A small masked image model, trained from scratch.
Model: 48-pixel images, encoder moe soft, encoder num experts 16, encoder patch size [6, 6], encoder width 128.
Training: soap at rate 0.0045, 9100 steps, batches of 512.
Rows from block 13 of the encoder of a small masked image model, named by matrix and row number. Rows with one number within an expert belong to one neuron, the router's apart. Each number is 128 + 24 x the weight over its row's rms, rounded and kept within 0 to 255. All counts start at 0. Numbers have three digits each.
After each expert's rows are labels from the 100 images, of 14848, where the router gives the expert most weight on average: "responds to" is what is common among them. Only what is clearly more common there than usual is listed. The data: regions of photos with short descriptions (Visual Genome). In brackets: how many of the 100.
# router: slot weights (encoder.blocks.13.mlp.router.weight, 16x128, trained with AdamW), inputs 0-63
# up: expert up (encoder.blocks.13.mlp.up, 16x32x128), inputs 0-63
# down: expert down (encoder.blocks.13.mlp.down, 16x128x32, transposed), outputs 0-63

# expert 11
router.11:175129132139102112136115137123158110133106175108122119152093116139134112182102099118143151123142145111166125109136109100096110089112101129085103140106119094103132132133171124106096090151126120
up.0:097112120133109133108152165104106129079163126099171108124108140112132101134118153100108182129125129128136119114117150121179144129147152059102158163141155132101144145123105116097130152138125133
down.0:146125163132160093091109069166139079173087113142089147148165098132168149099155120172162063130100147116130144124142129144110088097104113152145135104135122116146116134162129153149104114103099136
up.1:118120170120142134086085142106166115117119141092106121160129156146167147113114130151145138120110093106106175132143120139139086117112205089151126124132116161124151110125140163132151159161154155
down.1:118117097145123126177152119134121148133171108151139120119146101088095113166114138124100131112134137126137132146117155097140166127124071122103136141119140128105101138120113096106109081066092122
up.2:070119139132140135094109136122079141097146112119117110134138151112132070089080139190098105126105138097101158141137135112158142169087162047121130106117167134129147120138112113161114135116091126
down.2:160145126137086118157136125128122118129103143144119146129128106104158133127163150127166146136156103149174167118113161138138120112130109164124137152102157163149099115087076132124114126121142147
up.3:120142149133106160118138120173128131116109128111093131123122139126131152134121146105071116139160106139117111169154120127130160115099130166141110119128151120122142130074155093113084163148129121
down.3:131106070162175112104104080135146136156116125124151111150140166118145173127157120144160155106115140078135155131112123131129074156100155122083149128124143118153126119157133155168135094153111119
up.4:069167138122088082141156104132105121171125135113102144129147119137101168115125143138104132151143115103149146147120146091181079136122129138135125089126126118122154112150146122112126137088169151
down.4:172104112105196164125119136112178134111124108144144123131086123136107086129128100122121126105101154160127073099167115156079144107137131136114126165148098105126118129101140128135134097156097112
up.5:127084114154101141137101121082172157170143141123134144140156122098146173078123183131191108107132116123126118149116145177124120148122173142094131110133133135113110161114127115147113103140134108
down.5:146153141135154124128157151179121107097090129167121115120126144182105090151144102131060170129107150142138133125101098090153145111133106126158094133116097111151163092143112117112119142122146141
up.6:172153103197082101122141125110123136153096151136125118096157126085087151147111150110148130147128118130139120128100105151119121149159129128105065177124108142158122132174107126110142092115123105
down.6:101110135101170127105102138169140139123150107155101130153106180203140095131157127150092115115148136117135123144107123104122146136126112153131149091126126099133118152083147163154139171103158125
responds to: text has "sky" (54); text has "blue" (36); text has "white" (29)

# expert 15
router.15:131162133098102147165140146139162122107143136155142140100119150143132145162157110080077142134106132110094109096169109091104153158153135147121126131107107122098137135149177119142141134147140150
up.0:114145162155122107130194114145155154114132132120111136144154099132123099082157124116128110106122148087145142076097145120099135144150107147144138099137093121121128113115141128131129099103120101
down.0:141132094098142145123066145096129121143100123144158130113083151102157143176116128144115156155128116160129114178158132138160134104116141108112154161116158141156129143154109102120132154155157172
up.1:138138140155089108120175134139132130116139117179100133145154073147116145145158094126114146123145162131122116129103125087115146107153110149148124156151110129130109084148115126109158064102123087
down.1:143137117088171120113087107110123123148135152088159135112082155135162104112099134142123111125140105132144112135162115165126121137125140102140124110116118141121114149121166123150133188158165155
up.2:123123134190099101080116135134161118105125113151118113140142103138157119166141123106173139123120132118124094167097168102114130142190116145120135130117105131132149138122141086110111158163092118
down.2:105141101097149133144145095143075127179120127094109163162138127089107154097121134110072146156118130147135148105142103178151102094070111121142115112135142104133110137096141147105126100149152148
up.3:155140100193133103110187142114157134099137121154116125130109149097145071140144137109124156126149134107108086120107134126086167145118141106132119139109143109097103128150102095151106158129097063
down.3:110139164063113154158097144122080131169145130101181143098125132176094197150134088143132105127116137174146138149149106134158113123145121128134161119148107149153146123113145154139129112134174176
up.4:115099119118147119146107151100137120118147127164108094128129121144133114124123119169102141074152113125114140128123121151178158126121108089134150145108113158146149142122121158131178158090108127
down.4:160132145118110112126138109149103149144104137100143159151143104083126126144128147100154108196097156130174134145100175125089101144118143145108125088154153114127081135114133123142081129142124147
up.5:157102153149138151119131139121164160103081166173090123124159102143134116151178146116121127198136127145123150114103115125115124195123093171112134160135083123125140111135126115085137090118104116
down.5:102162123125114091130137105157100095135151091108144155148102118137116150106085089144093149086129110105121092146148129161134134052129145107131096110116159107146096124140147135141143176162115096
up.6:116144117121132167170115096175153132138067085126103132117134144140112113169164133107127106113104108170178094146144105158125155133130159155113139066114140092123130126100147138127129181145099154
down.6:143109102115102132063119122135134133123111107077097138165113140121128158155088157106107111117153076136127109127139123196113128106100140159099151123079112156121098119145139121113106160123132132
responds to: text has "sky" (57); text has "blue" (37); text has "white" (29)

# expert 9
router.9:158156147125133121109139135105146140136110122136151159139135107097108104154118117151085132096143111139103152141130070094140122115180122082119088167143098147131129164142127096104172165160169113
up.0:129123136150138156140136151136086116097102128150112109085157100105163069131123113142079153108160154094158162138156139085173137187095121096121137148118158137109113104119084154111143148120110127
down.0:103145139104096103113123102113128122146149122107119136180102158128129161107128134146175099108073099151112127137104115172149092080149117137135095126117099130151152128135146102141106124154097133
up.1:109133144102138127093088117102150112150125145135074109154140088110127183134112098144129109146098119125130151143148101128104115147128127119102135164134120131146149145117160124060154130144154124
down.1:104114094157108115127182102136117157120136113139121151118133132095128088142148121119090164105155130135107130098133156136144147091102127117131072098106143149131124121142102126164105100101118077
up.2:086144154134133135095137128078160164138147153126111146104164100122103090085102151122171129127143173124113115142098152124102127174102121129161140144143086130136136150116136107160119119174112111
down.2:153114109119121117163122137155100111131088094162140099145104195136172163173161140139076100125118097108124150122169094141165140088145138131103122117121188123140142089154102153111137116112130140
up.3:155153130176137155196119105136122068165099117113111138146125104143123119125137125143122099125129151133132167132128137087137098111133118137145133063104128138094118103127085154147152128114134105
down.3:109133136080089119058147137089119167109146132148140104115152175113138108132146131141145135155163109131134076129130133161113166150127118118085104210129137114158150155100146074127126118150116155
up.4:121131115136106143156140128137105098128143103133125129145120101171143105137114103128085131082136109095109097107156134104143137102147132115197114160140110127141137114112116160134136154130118140
down.4:128135163117148138146105131098129151117158151118150115063110129092133123106123123138164109135137126141126148150138118144115128161135110099080143080132130146089101155104146087122129118140148155
up.5:132123128151085115126087106088082145096120160136148086167139111104154135110084149132129125154090101087123156140104125105158119138111102088114106167141142117121145161115098140126084134131083143
down.5:132128104142144135142181119161166111172141121122088160126129167112107158129160155150113109118139177167155129137113163157106138124143133128125116098124080159133115100091105132153171080110162125
up.6:115121119095134111128105139121121159134139135102165144122119132158133139111082110127088084110135103108129152114116113137153110098121120100162141112119157145155134123132105155113094079092106156
down.6:140132160142121139144164119154143116113123139169086128128132111068132103135148149132138176151131139134119105142128161122108147161127169140074125117114109129068134108116130112152168154115151129
responds to: text has "wall" (27)

# expert 3
router.3:139191112165150152161120162130090140139170159164092115118155134097153133147139122143177148151086143081096111127114130159149084152124110129131117144141107162138145100144141098125065103152116128
up.0:130160118122107099120204114100146150157140130098102141150151078124147156131124146118116087098156112128114163086079112117083095114143123167140108139170133153130149124116102140150115080133120143
down.0:144096137134158133123083128160116113110127141175137115096120164126135107126121103141149150176097138108127095191175126146166176137095103117107172116073127136124118123152116113106160157117131112
up.1:167116129162142112152161134099127114139117112128073150129079098140156118158121129119103098105150146152117111107155126134114151137090165138115144105089089138142119120144170177095163141171109129
down.1:131165108135122103113109138121129081135112133124093147150108105094185111115112142119135136110141118148139160118148105116110119100126129130134182121137137126137130105112150114100082116151116102
up.2:183137099133138108131140111137114131131089137160152129112131111167116147117135133158088146163141179085100112112130092131099104156158119109119123119094109086095112146156094133098156133158130080
down.2:158120110155158133110172104147094161129105162119131142184132112129108145130132145118108135147149146098123144135107102143101139128167150139096107121117115084112105131179135157082153153140124108
up.3:101093157119093098126140109144140145137147168176131123155165085086107165138133144110168089119134085146117135096120120123126097153156125143149167140115109121153181133132138125133161093117118121
down.3:129128104106140164094131120119145114133085121103116147153129157166140137138107134123105164130105162115133142161146145131131150139108153135106132089104124129146099126163096174146123170147142144
up.4:123153138141132114099163155102168072119110170091132136123149118146124104137057093104082140145123159125110150129111108123149106113084107144156124104103099131140139162145141158081142100169154096
down.4:133095104091112129118102086140156125144148157142105146154159109110080151172113138119105168117113126144153142117180124160149131154142128146131152104118117142116144124117137135147129149104143088
up.5:153174157127127089128135106098158112171131141134132094126140109093157145125144104123130104119117095146069131160119133145134095171146123149096119143095140137125146140145145077148132157126095140
down.5:168141170104094089169153085131144156172129140126184128117145132121128164154127078135074128116105120133158101152100110115119131119117111145126112119081102103139102146176114138140167104126146097
up.6:133170116139111137159207097158114106153111129140100142144084084146156097149131099126140114117101138133128124124115110086084134124131088165114074113146125083141149118143133123104125143108124129
down.6:124093124115118123122069172102114163118134112126183130080164157101101163128147120137138145117139121137121108120165139139148116158146146092129197139099153150125130169106138128155179119158107116
responds to: text has "wall" (25)

# expert 2
router.2:145108163098110125152121119140133119100129120149125125098135138138134141167139127178099127123136160142109129136099102106058096125146128125095126156145100083127155117105112137152130117144136125
up.0:132145133175125093153171119134173107126109133103107147170138117167144146153143112114096107081188112102108117093131129138119130109097111131139128111150137130138177094126097113155140143106142111
down.0:132117132082142159084101129137103109135147117112133121085141141102107111133104118126151144174076131133142129129140105138123139176153130138123150116141101149125066128120148134072116122118110158
up.1:137091109102102122153159120141147169123125089156117134159179094120139143117128130105123113138116116151136161130138111104092115091188129173141100100134089136137145134144103129087177091106098118
down.1:130142128142134093102101115116100119117129157109134143128083103101141103117137123142109137138110131118099107130141119158162154177043144117145154141115188133100092100150148131156123170130145115
up.2:108130129063141155110077112118138135132134110097115034140095191149156135154135086162112127149143108115135131122157102141148119112101157095151100162102133106111175107103135132101106127141117165
down.2:119100126197096116156172110126109124120137141127122207100133064105116134096132151105127116093120137128103175138137155130108148149149092126096152097156125153148086152166111145118127140100143124
up.3:088136098099165069126127110144112126122114109169088167100167114131120136094128128092187158147141126129090123115144105137111142160120142186121139114145139126111111130123161125128111073101115105
down.3:095114139136134103098132115133091104127122114123115189139178122128162106100130141107169140146165150131109153138133125164107124154124146151114132120125150124120087126121171123104105084094090107
up.4:139138086142092106121198117101101138121112127133114106146173132099166135191146150129110106106142148117124109095089130127082122132136083132123098179157130141133140111130130107112109086104122114
down.4:122126170133165133131094124154113107154145145140107154112075107153117116092116086137139117152123119131124149182179102131153148118115142120142157081093112157110121136156122148139138173146160142
up.5:113124177119120173110059120106139154112154147150142103129130147093102150104120129150148125143129154086155138143132130126164151167124159086097110142126133142141129139112132144119142102125087161
down.5:113131067150147092173185109144105112131095119094100145126129113135186109121148151122131132112113092121108145118105150144114105072146124165159098136124130118127119126123132133155115144132155095
up.6:142145138120117144128149151086170121119096162148101117114124090130131128128158175110153140113157137136117156094110156152114150138165119144116126108104108159126068116096166172130153127114090125
down.6:116110106139136113102143089148123147114159092104132154156144177133155158142103079161095109147099103120146113169133124105122102081126131142161128141146148117159162121164103099120112134165153120
responds to: text has "wall" (25)

# expert 10
router.10:143137098107145154146159158141120138155155102110115102138155127139091143164168104084139164114146135156089105104154148105104098139115151181088158152129079140141145151159098144128136125120162138
up.0:130168105084130106137097122165107143116102087068131157154151107137090188138080133084144125154133098117092166148151092141108115102133108126150122078166145155129136130119136163119131115092125123
down.0:134153129124183132109127102161076125143097114112120115181152124117115168140112113156090113142161116092126156122135114135127126118118125140063103166137143091154132099124125112139121148141110075
up.1:107083161125127114109132116117123120120154153135110164076156125105099125107116145146122125153189183128136142104111123111125107156113136157110156138108136104105116128167143116129119119133139126
down.1:153136092131148143121133138156133134107092132128102118176076144164154145135127148141108141109081063131112119139137123124135140103144114104160090134148121135162167120116107158103130144121114103
up.2:114148104122097127145148145164115102072185102163126143153128097106110098105113129136135194147122121138122128107143115096120091134142099081104099132138150118129130129145124135128111094100113085
down.2:113102138112126115080089099116099161162083144076074127116142146145140121130127137100164073117130114112120154129130154174112160100125142126133149139091137145126122124123137114114145171135117144
up.3:120154122129129124119131175121138157104142142120120129125077128131166095070124110117147128121112145134146139114151157139167181115132147094118158116131128131099141119135119148103114138133132124
down.3:151107132135119126115126093139145097138102114125141123128173107102098139121135134151125102135146121109151164108074142123106129153124112149103099115119094111145110094099128130140103112121110142
up.4:111103127095176157153088148127136155133133123127129119091126138133154122114085143169122131122100149114143113141135136134171114119114177077162155103079126152109083095141097134105110108128166116
down.4:168126126161082081127171122100108100090115138141108126147135116104124102118155140117145134118131113128111122080124130096110123142147096150098082168161129109115141147132169075157130135126110126
up.5:179105133120166172112110160155142120105159119137132115125092147166154108109144125114098123126156144132137135061147139127136095105127124122130113082161165120127129100123105127103092136110096145
down.5:084122112160101089119147095103086143148095147113109166164156076115130149120117143128144147121117129138142166158106170150099151138138147129127123177120075116125135136113138122139182141169099109
up.6:089063132095140134117053102119143124122139133101139107111145141114127106100135148153112109109106110108125176172124132140156131085101151059177137089127109170136118127093100118125102146117156113
down.6:121156145126097104172186138122128152120131116141141144111133083112134110147108112102137144138145144147084095070106132113094107164137087150078109136106157099105122124138126121132142068131088149
responds to: text has "wall" (25)