{"encoder_moe": "soft", "encoder_shared_expert": true, "batch_size": 512}
Rows from block 13 of the encoder of a small masked image model, named by matrix and row number. Rows with one number within an expert belong to one neuron, the router's apart. Each number is 500 + 25 x the weight over its row's rms, rounded and kept within 0 to 999. All counts start at 0. Numbers have three digits each. After the name is the row's rms in percent of the matrix's.
Before each expert's rows are labels from the 100 images, of 14848, where the router gives the expert most weight on average: "strongest on" is what is common among them. Only what is clearly more common there than usual is listed. The data: regions of photos with short descriptions (Visual Genome).
# router: slot weights (encoder.blocks.13.mlp.router.weight, 16x128, trained with AdamW), inputs 64-127
# up: expert up (encoder.blocks.13.mlp.up, 16x32x128), inputs 64-127
# down: expert down (encoder.blocks.13.mlp.down, 16x128x32, transposed), outputs 64-127

# expert 9
strongest on: text has "wall"
router.9 071:539514496485527534535519475506512508515498499518497493513528488497495461474488547499501528469541508497484520489519475564471530484477459516536476492499491508465485523460485464478496476475547533
up.15 075:464484516476434523487470519496523467510488511546519489519477522521497526492445505530543505508482462483504513493459473468500483500513512489503487523500489530514540486504508525540468466480489488
down.15 106:520503419484514508502506493503474516482573489474466500503543461526499485491541486508458537528532493496515461461533523543500504514483487520502510515481535491483472511500480542498514490501531484
up.16 110:527509468495542531479513476515515511563483524491487518481490489501542513473474488447495502492492510467523482490472556522466467501497497527477484497478497525527504533490464497466491478532507529
down.16 100:468494557529475449523507504520491501449489487511521511486515508503434469533492487493489479505478473524470515501507468461567538505507486491529519458519503491480469479490533490510517493445506484
up.17 072:481493515538527457519513504501525508511462502489499496511473467486505497557490511438554477533483485504518460509469479506523520512499475505512495479486511499532457513490480529486500494494527471
down.17 090:496468511483465538475466519480501479521464501504528538484530542498459554438495479521490518508502523486523524525560535512511474491477498525510499517495503503448518513509536466522497480528512514
up.18 122:461535484519450490524501498508513459464494533510519537464501530504501508514525506519431471486535475511488494513535498489533450524465471513500510488504490514544522501513481504465503487492483490
down.18 113:523449527485520522467523505488474547538485497498509444516485479493514494495478492505573508529503521478483540507456504515474537488509511508485497496507513500463475498511554485513490481531518508
up.19 129:509481489461483504506440529483457513513521511484504468470523524535486489463500528485538545444483518512504516528484513490509454497523471478501496522530476515477528502510522476512515482490490473
down.19 107:492527496549487491480520461507542458461492493505486536519466471480517506520513497491435466552513464527504482455514469518498554506480524519480487503488515492519472481488468506515488500495522482
up.20 076:511450519543485517462477505502501560496476480483475491522463532518494521474534499526510522479495527494555500474492521486510455487478498491456490502457488495453518531504489493479530485498453502
down.20 080:486503479461492492548511544501490480503507525486528496496517476487486501510456489491544533525519481489483508538519505519497526495507488512527520538477517511536492464502533510517456512518533503
up.21 089:520447511485521509466516492547511520516449475486498467519555459470546492557499484469477494480497495450490498528517514491462496447514517466531538508479503530467454500506518484516540490489495465
down.21 095:480563542516508494526494508466526474509503511527514547483471525500464506441502492516528470501458528503499520483483498507540522512498458529524488477491530484533541510497458500484469543493493561
up.22 057:506525502534517488490503530511552513520503493463484475488453495462475531523522462464464483518453509536485480533516489531518476492490552524531513501499488524506515539508498496537422479513488522
down.22 095:495481478513495566539525506525527487480477493512475480510508496516479525501478508509516495544504494456518544447466514496485491502481507500491499506502513481520505511540528520486470482529525473
up.23 085:460505464480507538482556515455497502493498510536498521451485512532485488477480475488514481439475510504471484518527522476479489560509483530474480511503494441534540508482476476487512481497471514
down.23 104:528492533501471479484449481553493463508509514489473524496515481490498474551528492519442510559513482485508505464496460528516510458472505503540544482507533546463443488515509516499513498498549476
up.24 110:448501510522517527490483557470555526517512494477496449504507545477512532475513532477476497454457483498491515471466536482489505535527517507502467509506473481496458499486512484523486525482461521
down.24 095:544513493471485472486504439540480483474495492499475554487514493527503476532491466520533492538525507513487496502518475524505493495494465481515566495489518506492550486532491510499504459500554493
up.25 122:511463515521418489499478508532464492515489489489498473468512526531501530494547512551498513473561508500530495506529470493516485461470467470549514504497520505525483506491512478475520490509514452
down.25 105:516538486471567518521510522443524507481508472489492510524488484473522480509465548463525510543480477498481503516487517504475512523523525535437471504513487490512517487517501518519473488495486540

# expert 3
strongest on: text has "wall"
router.3 070:463483488498481523486475474473490485499485541484519497515510540507495516473518528506463460504516538465516518505505539523498517491528523456470518465518483513508481478534533529479518474477517515
up.15 090:444488541494538519486503543476525482486494507468521498468495505497524542483505475431517442485481521478464500488488477535508520510517522535502504517522516492552491489504488495510533511519471507
down.15 079:562483492534467506487477461524469526534498481525481484502490509494481474522495532547519540512496484513520512508482526444482497522483499473500481497474483482448496469518527513448454497471543500
up.16 113:444508501514529500477495537486505497481517477504500530494498498456486470517500534515489466538446492536479510475462511535512489514515542544506505479488493499532518509487465483538513464521526499
down.16 103:565482508515485502493499468499502499517492514519487487507502512516519515492465481507519513463550496494519506507550504482477489494487481465463513542534501493488518491535519504466484548464534517
up.17 084:503484506496488482483518524460445474478530487469519463475536514510477482488532512434512485515453540548473466537434472488507555470499518532486475510518512491474515490503534440515504491519519522
down.17 092:481503511527493525504490442543555498511494490503509542526476504469525500497477504536470521517523497452527511460555507500508485513521501446503527487461496519536505472504457533471493505494540494
up.18 091:479520503509519476477464551481487495521550527443495512479518515504465497520467519479491487459432519512477477469538522464501521494477502538471516517497496487519492523546491501481476516460494489
down.18 078:476508520495483546517519439535483463475452482533490529516488486489517492483534484505467525536543498510517531483453484494499476509522491483537538482487511519479490472445511512506551526516504484
up.19 108:481476468526510498526493481455498504509526504460477498483516477499532483502486510429488479486466525487524527527441497544504507521525506525461484455474524513485539485499496527484475473507527479
down.19 100:515516546491486487463507537542535473478491506548510530475482495492447488530495481531504502514525493522483459463508483454501519502469502484529495516522492498524427484479510457494529543455502545
up.20 071:497512535483472449496501533494468460501469462490468502500528523560479518505534500481492517558482525487459482526438481482534501468531531536480501468527510494493490484454466549501486490508500495
down.20 083:481492468504524528500519466491578555514511505533529523555482489425509473499481499528515489462506487490536497494531507521521511505497465461480504509466487526508513515527520454507518523483512505
up.21 083:529530501523453551479488498500522454497459496525553476499500524505422485539468489457485502532526523493482517516502486505490509467493535497508513504523526527487468496528522485522497471496489536
down.21 095:463535465502525495474508519472494495496503497490531473498510519513455497502491534487500546516491494483529554523478476459494498498504476504498500479476529503488486482485465525541487482506479503
up.22 106:525502527489468482484461512472480523533502521513525533524472500495480524519541494521526487479534514523499480498490472506505545520467495493534492495500506488457490528511514527487519517517512475
down.22 088:494493512473495489488526481523520517459522486473458473483507524497530464491465525514476503480483483524524555465491515450498477509504511516471493488526495490484495468507500484546502479486486519
up.23 116:530493488500496471515538497522521490494512491500500495504529453463474443483493503485547516524474544501471520470501500505487540486531550474536506531463512539497490494502513464538503472522499469
down.23 099:478505537530520522494458510466461501493489515505486529496459522510489530513500492496489496480492481498502482524492508457490487478484476522463477473555504442527494492493499510463470553463545547
up.24 081:498466530541503520493502554549539505476511516501462497488470481493466498475472513464514493479496516495516560516493496522516479479516521521493476514525477476500527506527457492509463465460490531
down.24 088:506515492453481471523447506539485540496505478485500542485509547517585535534519504545504495548500483543499475478502507503486523541496554507504545506534537493516469491490526492500509495502515516
up.25 170:546479535482460483530483474545496492475453486517518499473476512505502498523525494533514509519571487505480481472498449485516521460482485463562501526538511522486472468517525514525522530477564479
down.25 143:480512466475525495458528491447480515504560504459481501546518492520507483483454501479481471487440491496496528516512542522487491538523515538438523478493490475494567529501447497483484463525475529

# expert 11
strongest on: text has "sky"; text has "blue"; text has "white"
router.11 076:467508539537497454495517524528512459547488494513495502514524498474535489495486504513482472476499458540520529514476465489472469491513492472448532470485481476464529448511465445477486484496496484
up.15 131:530502541497520519490506462534552519499473535517544519521504459474479462515505499522513489514486494507502481460551487477499524473484519473510486526490491548447507453532526536510507511495538500
down.15 125:476518465482491487499502511479448479498521463460454492503515516531521531475476493493484507480493502484489524524488517560478477494500502531476513469517490443531516510504465498488470518503467498
up.16 061:480504494509526489503478579513517499522485532501522505524464470487456506503506476465504518498506517485533495482498487450528545508520496503495482529467501485538508529493480480499480538500498519
down.16 086:530504500520481483508524515523488533519513498503526500525501457509505507469535445480584531530450500490540515463531445488557521501494494515482476539473523483503492503510508487510465475509529512
up.17 065:532533455503510513506518510512470492496534506466516492471522485509509558485521514535485501484505518468504490492540492507507507466471500515494493471472468486459527467510490490507474504537508520
down.17 106:485544530512520506531507534495497440501492527490533492513458479502477493483539496492513506475484518504465501526538519492554454497523523493515510516528532544510486518519523539555468482484476505
up.18 167:497483501482504446511495541514508510494504519503497502444470523456535493542477534490495478505512520495556473521471480508536518506530539493517482503495517475528511529533465479478522483551522484
down.18 152:525520538511492540523508475469521504496492506511501554531538488535504498516512509500489527486513484516463520496521514516453486529495492506466491474494483544466493495460548519511486511458500506
up.19 119:519510465464502568528561493483502477492495468464491503526523453485543474499441479517481473513519501513545505498530522501528505498512480473500532550510474494526528492556481488501454504512528504
down.19 114:491498527537510458492434505505488483514512549514487502486488501502471508517546493514488493498522521453467473486476474524473494505487516531516486452490533516509462506447545536486521481479492485
up.20 099:550474503482511515481520482477492515525499517515502470528493505434506483498486474448509501515508504498546541488545540511462510480472498481514503559484501548511489527517519528480475527515480511
down.20 091:447525534497494498531490504521515497477528494448496534491514477565480525513485531521489518470462499490465496490462471486525509500527487508499503455499519457497502488482486503501514484471532500
up.21 072:487515509469515511515482503458526517484505498481454554507531501526554531540488531513452498491497505468479514480505504527491476506505499524482498485466469487513503507475464507465481523519489537
down.21 091:482506475522453538508509457534474491505504491510526474473473475492470475480495512511531504474519498500477485498545474490509512497546485472530477522526523497488533499510522516546532502515505516
up.22 070:476533471485492459475459465498493510492478493461468525518506527504550526498501488548526489504496499496531519524504497449527474530508523485499523471524523500534493479489474533476507529521485484
down.22 095:505483497499499509536539515515488522491491492515510483505514447526443495469462514494511510515504475493512487535502491521497491516512459469481512532489491531498505520526546506533478471502520488
up.23 157:491504541497440474486450540511512470507500510508496485469467534479493526530558511529507474480521491488459519518497495476519525509469489494512495459531492520538490509508538502508531520499536521
down.23 123:538510472445512520481526469459492539479506481503477500532529503513537465480452521490489529481465467505491496482485532532502496541521506508474509499485505473457537478496450505512483478517470514
up.24 086:475485508508500469506479545509538533546498573511531512528506477459495491564498452515472511528488475510450519503497472511499504501499484550481491523484503503477520503493460482522485469470485553
down.24 104:477469490535503508506502502502477488487510446493489487508506544518499514409512503515527504474490497493528443519479529506499481477514494495494502524483509473490451497544499537522499531517488478
up.25 108:508491540539488487503480502523492505486469491507525524476455489463471463517542512540514506501517516519524484507552523490480517502422475503495519498500475508517500511543550525475533488479473494
down.25 095:469506516442490532469478521478536529516501518465511465521570503529502532463474523451484501483502521480483551499453492509513488507561553505507497513496505490482506485455472512512473498526492517

# expert 10
strongest on: text has "wall"
router.10 078:475485477500503538513476482512507532481464506503512488554473505514477488488462495535521473492560512515463491475515510503499506494473512477539561495523461452475506489517488518470488522516487464
up.15 109:485520499509458495486486489509481477506420508521471495484488550544516520496456523493472526490515558512471511510498552470540459522466490485493466488520496487497507521456504541472493509506510498
down.15 104:504476486478526522505502507489549513487537509492525496504535454462510472488548485531516486524507445505520503491496467555461545509538509485521518506470492513479536478511492469516520476475511506
up.16 084:474514496511472528513540487483497480476464461518489488513499504513517533488530495537512514499533476524487498513438461491507455492505523498490495482474440494520513509497501497501477511521480535
down.16 088:507453480457503473516468499514512523492509519495508499520533499505499469495477504509503495505524515480506480496542500533500537485508448511489494535513539484500490504520500479533477464473508491
up.17 058:508520508545472478487529483481485494491489494511517481512522495536507469481536516503471534506505490519464419467537522447484502507483468510500442550516515477460516494525481489463501551528557546
down.17 092:458492443524501500505494482499506486525489509493551454511459514504484508504513469500542529499516499475513556538480494518507501513527514466522511506492524510519477475503446482554492502486497506
up.18 088:525507523488471483531495501555485479516483473506559511504508501544496477514522468517450530521514526487498508476487516495522486535477467471533503521514513531476483535513528482487511508501526509
down.18 103:476516540479527505509520516457498532485494523500477451480503524473477500507489510478530489476482485491487513511490486456522523453507510560493479468487457497554507462495486535467469490523480499
up.19 107:470502480503510510491475492545510506500484496504512507500487459490496474515534488499476501475536550514520487506541495455490498478463482494491478513512471515541523540545518486515511470511542496
down.19 085:538515524492483495493510524448529489513529473490486484513533523520519544470456483510529517511482478495484505484478483548503508522533529495492510489497528496481487443457471520481501509443417513
up.20 078:507450498459474495468500441488487523524456539464547525505512501503518466536484470501520540544513453521480530504514494475461526476511516505503488518496454527487489496465488511525488509493504476
down.20 100:472508493565521488547517525500538495481544499487485454535524456525476530476492518501476477494486518476533477499504491539497478532501481497487498485458534482495458505505478496504486501475545540
up.21 110:512513490509521538485503484478513453488517480486512493502459492515527494510470491497531451538538466496539495487507487513512522503495478465497530525526529508471492567534547556480496540487556500
down.21 099:532509508480514487514498475468478531517496526497512504491522506497476503479494509466457531464471515471489502486523528468505491505505526536540464438498474522515509484441460477488519477510439478
up.22 077:480482484481511479466485511545541522502482543527516524503524464480500483513498490471528543497469514552503518536466474454502504489531461507522463464452510517463539501479491487511540466516456482
down.22 082:498490533545470500512492494491477472508526449489478468488507523540496505503497493529523468495524497458513492485506507539482485508456516466490517522540468495513469481530528498499459552490547515
up.23 164:490475505512478459477476528527460500494460520506502512493522515497514503530515504541489529465534554500497517514502498488521467453488509492529497460475497551529496498503525450487530468504427455
down.23 142:519517519484485536539501498469559496514507455492496447512462494493520511487510527482529474520505456493505503495484482518484521530505487530480481547497506478477517465499512532522470535516560543
up.24 119:453512479505548509498537524503550497511517538498521527508537487432473490530490477510518510497435439529488482462491481517463540497501548529535475494473494497521521524503458503464481487526478529
down.24 113:563506520495497473503488477522465474531475458511484489474440502516525528499507507479487479492531574479507527530488511488515464480478458498491527467529524487497487512496557514518499499463507482
up.25 049:480494493516506519474490509546469548526509540525496517486496520529493516482507492509544524509510523475498483476530484517506520472453481507556511517503565486556511475478551490472504524497465504
down.25 095:513458491500547487477497515530470500481528516495470518515498509510511514495459533514496495477502537520513508539481485512505449461514481491496499539469508501512451493565469506504509479580472494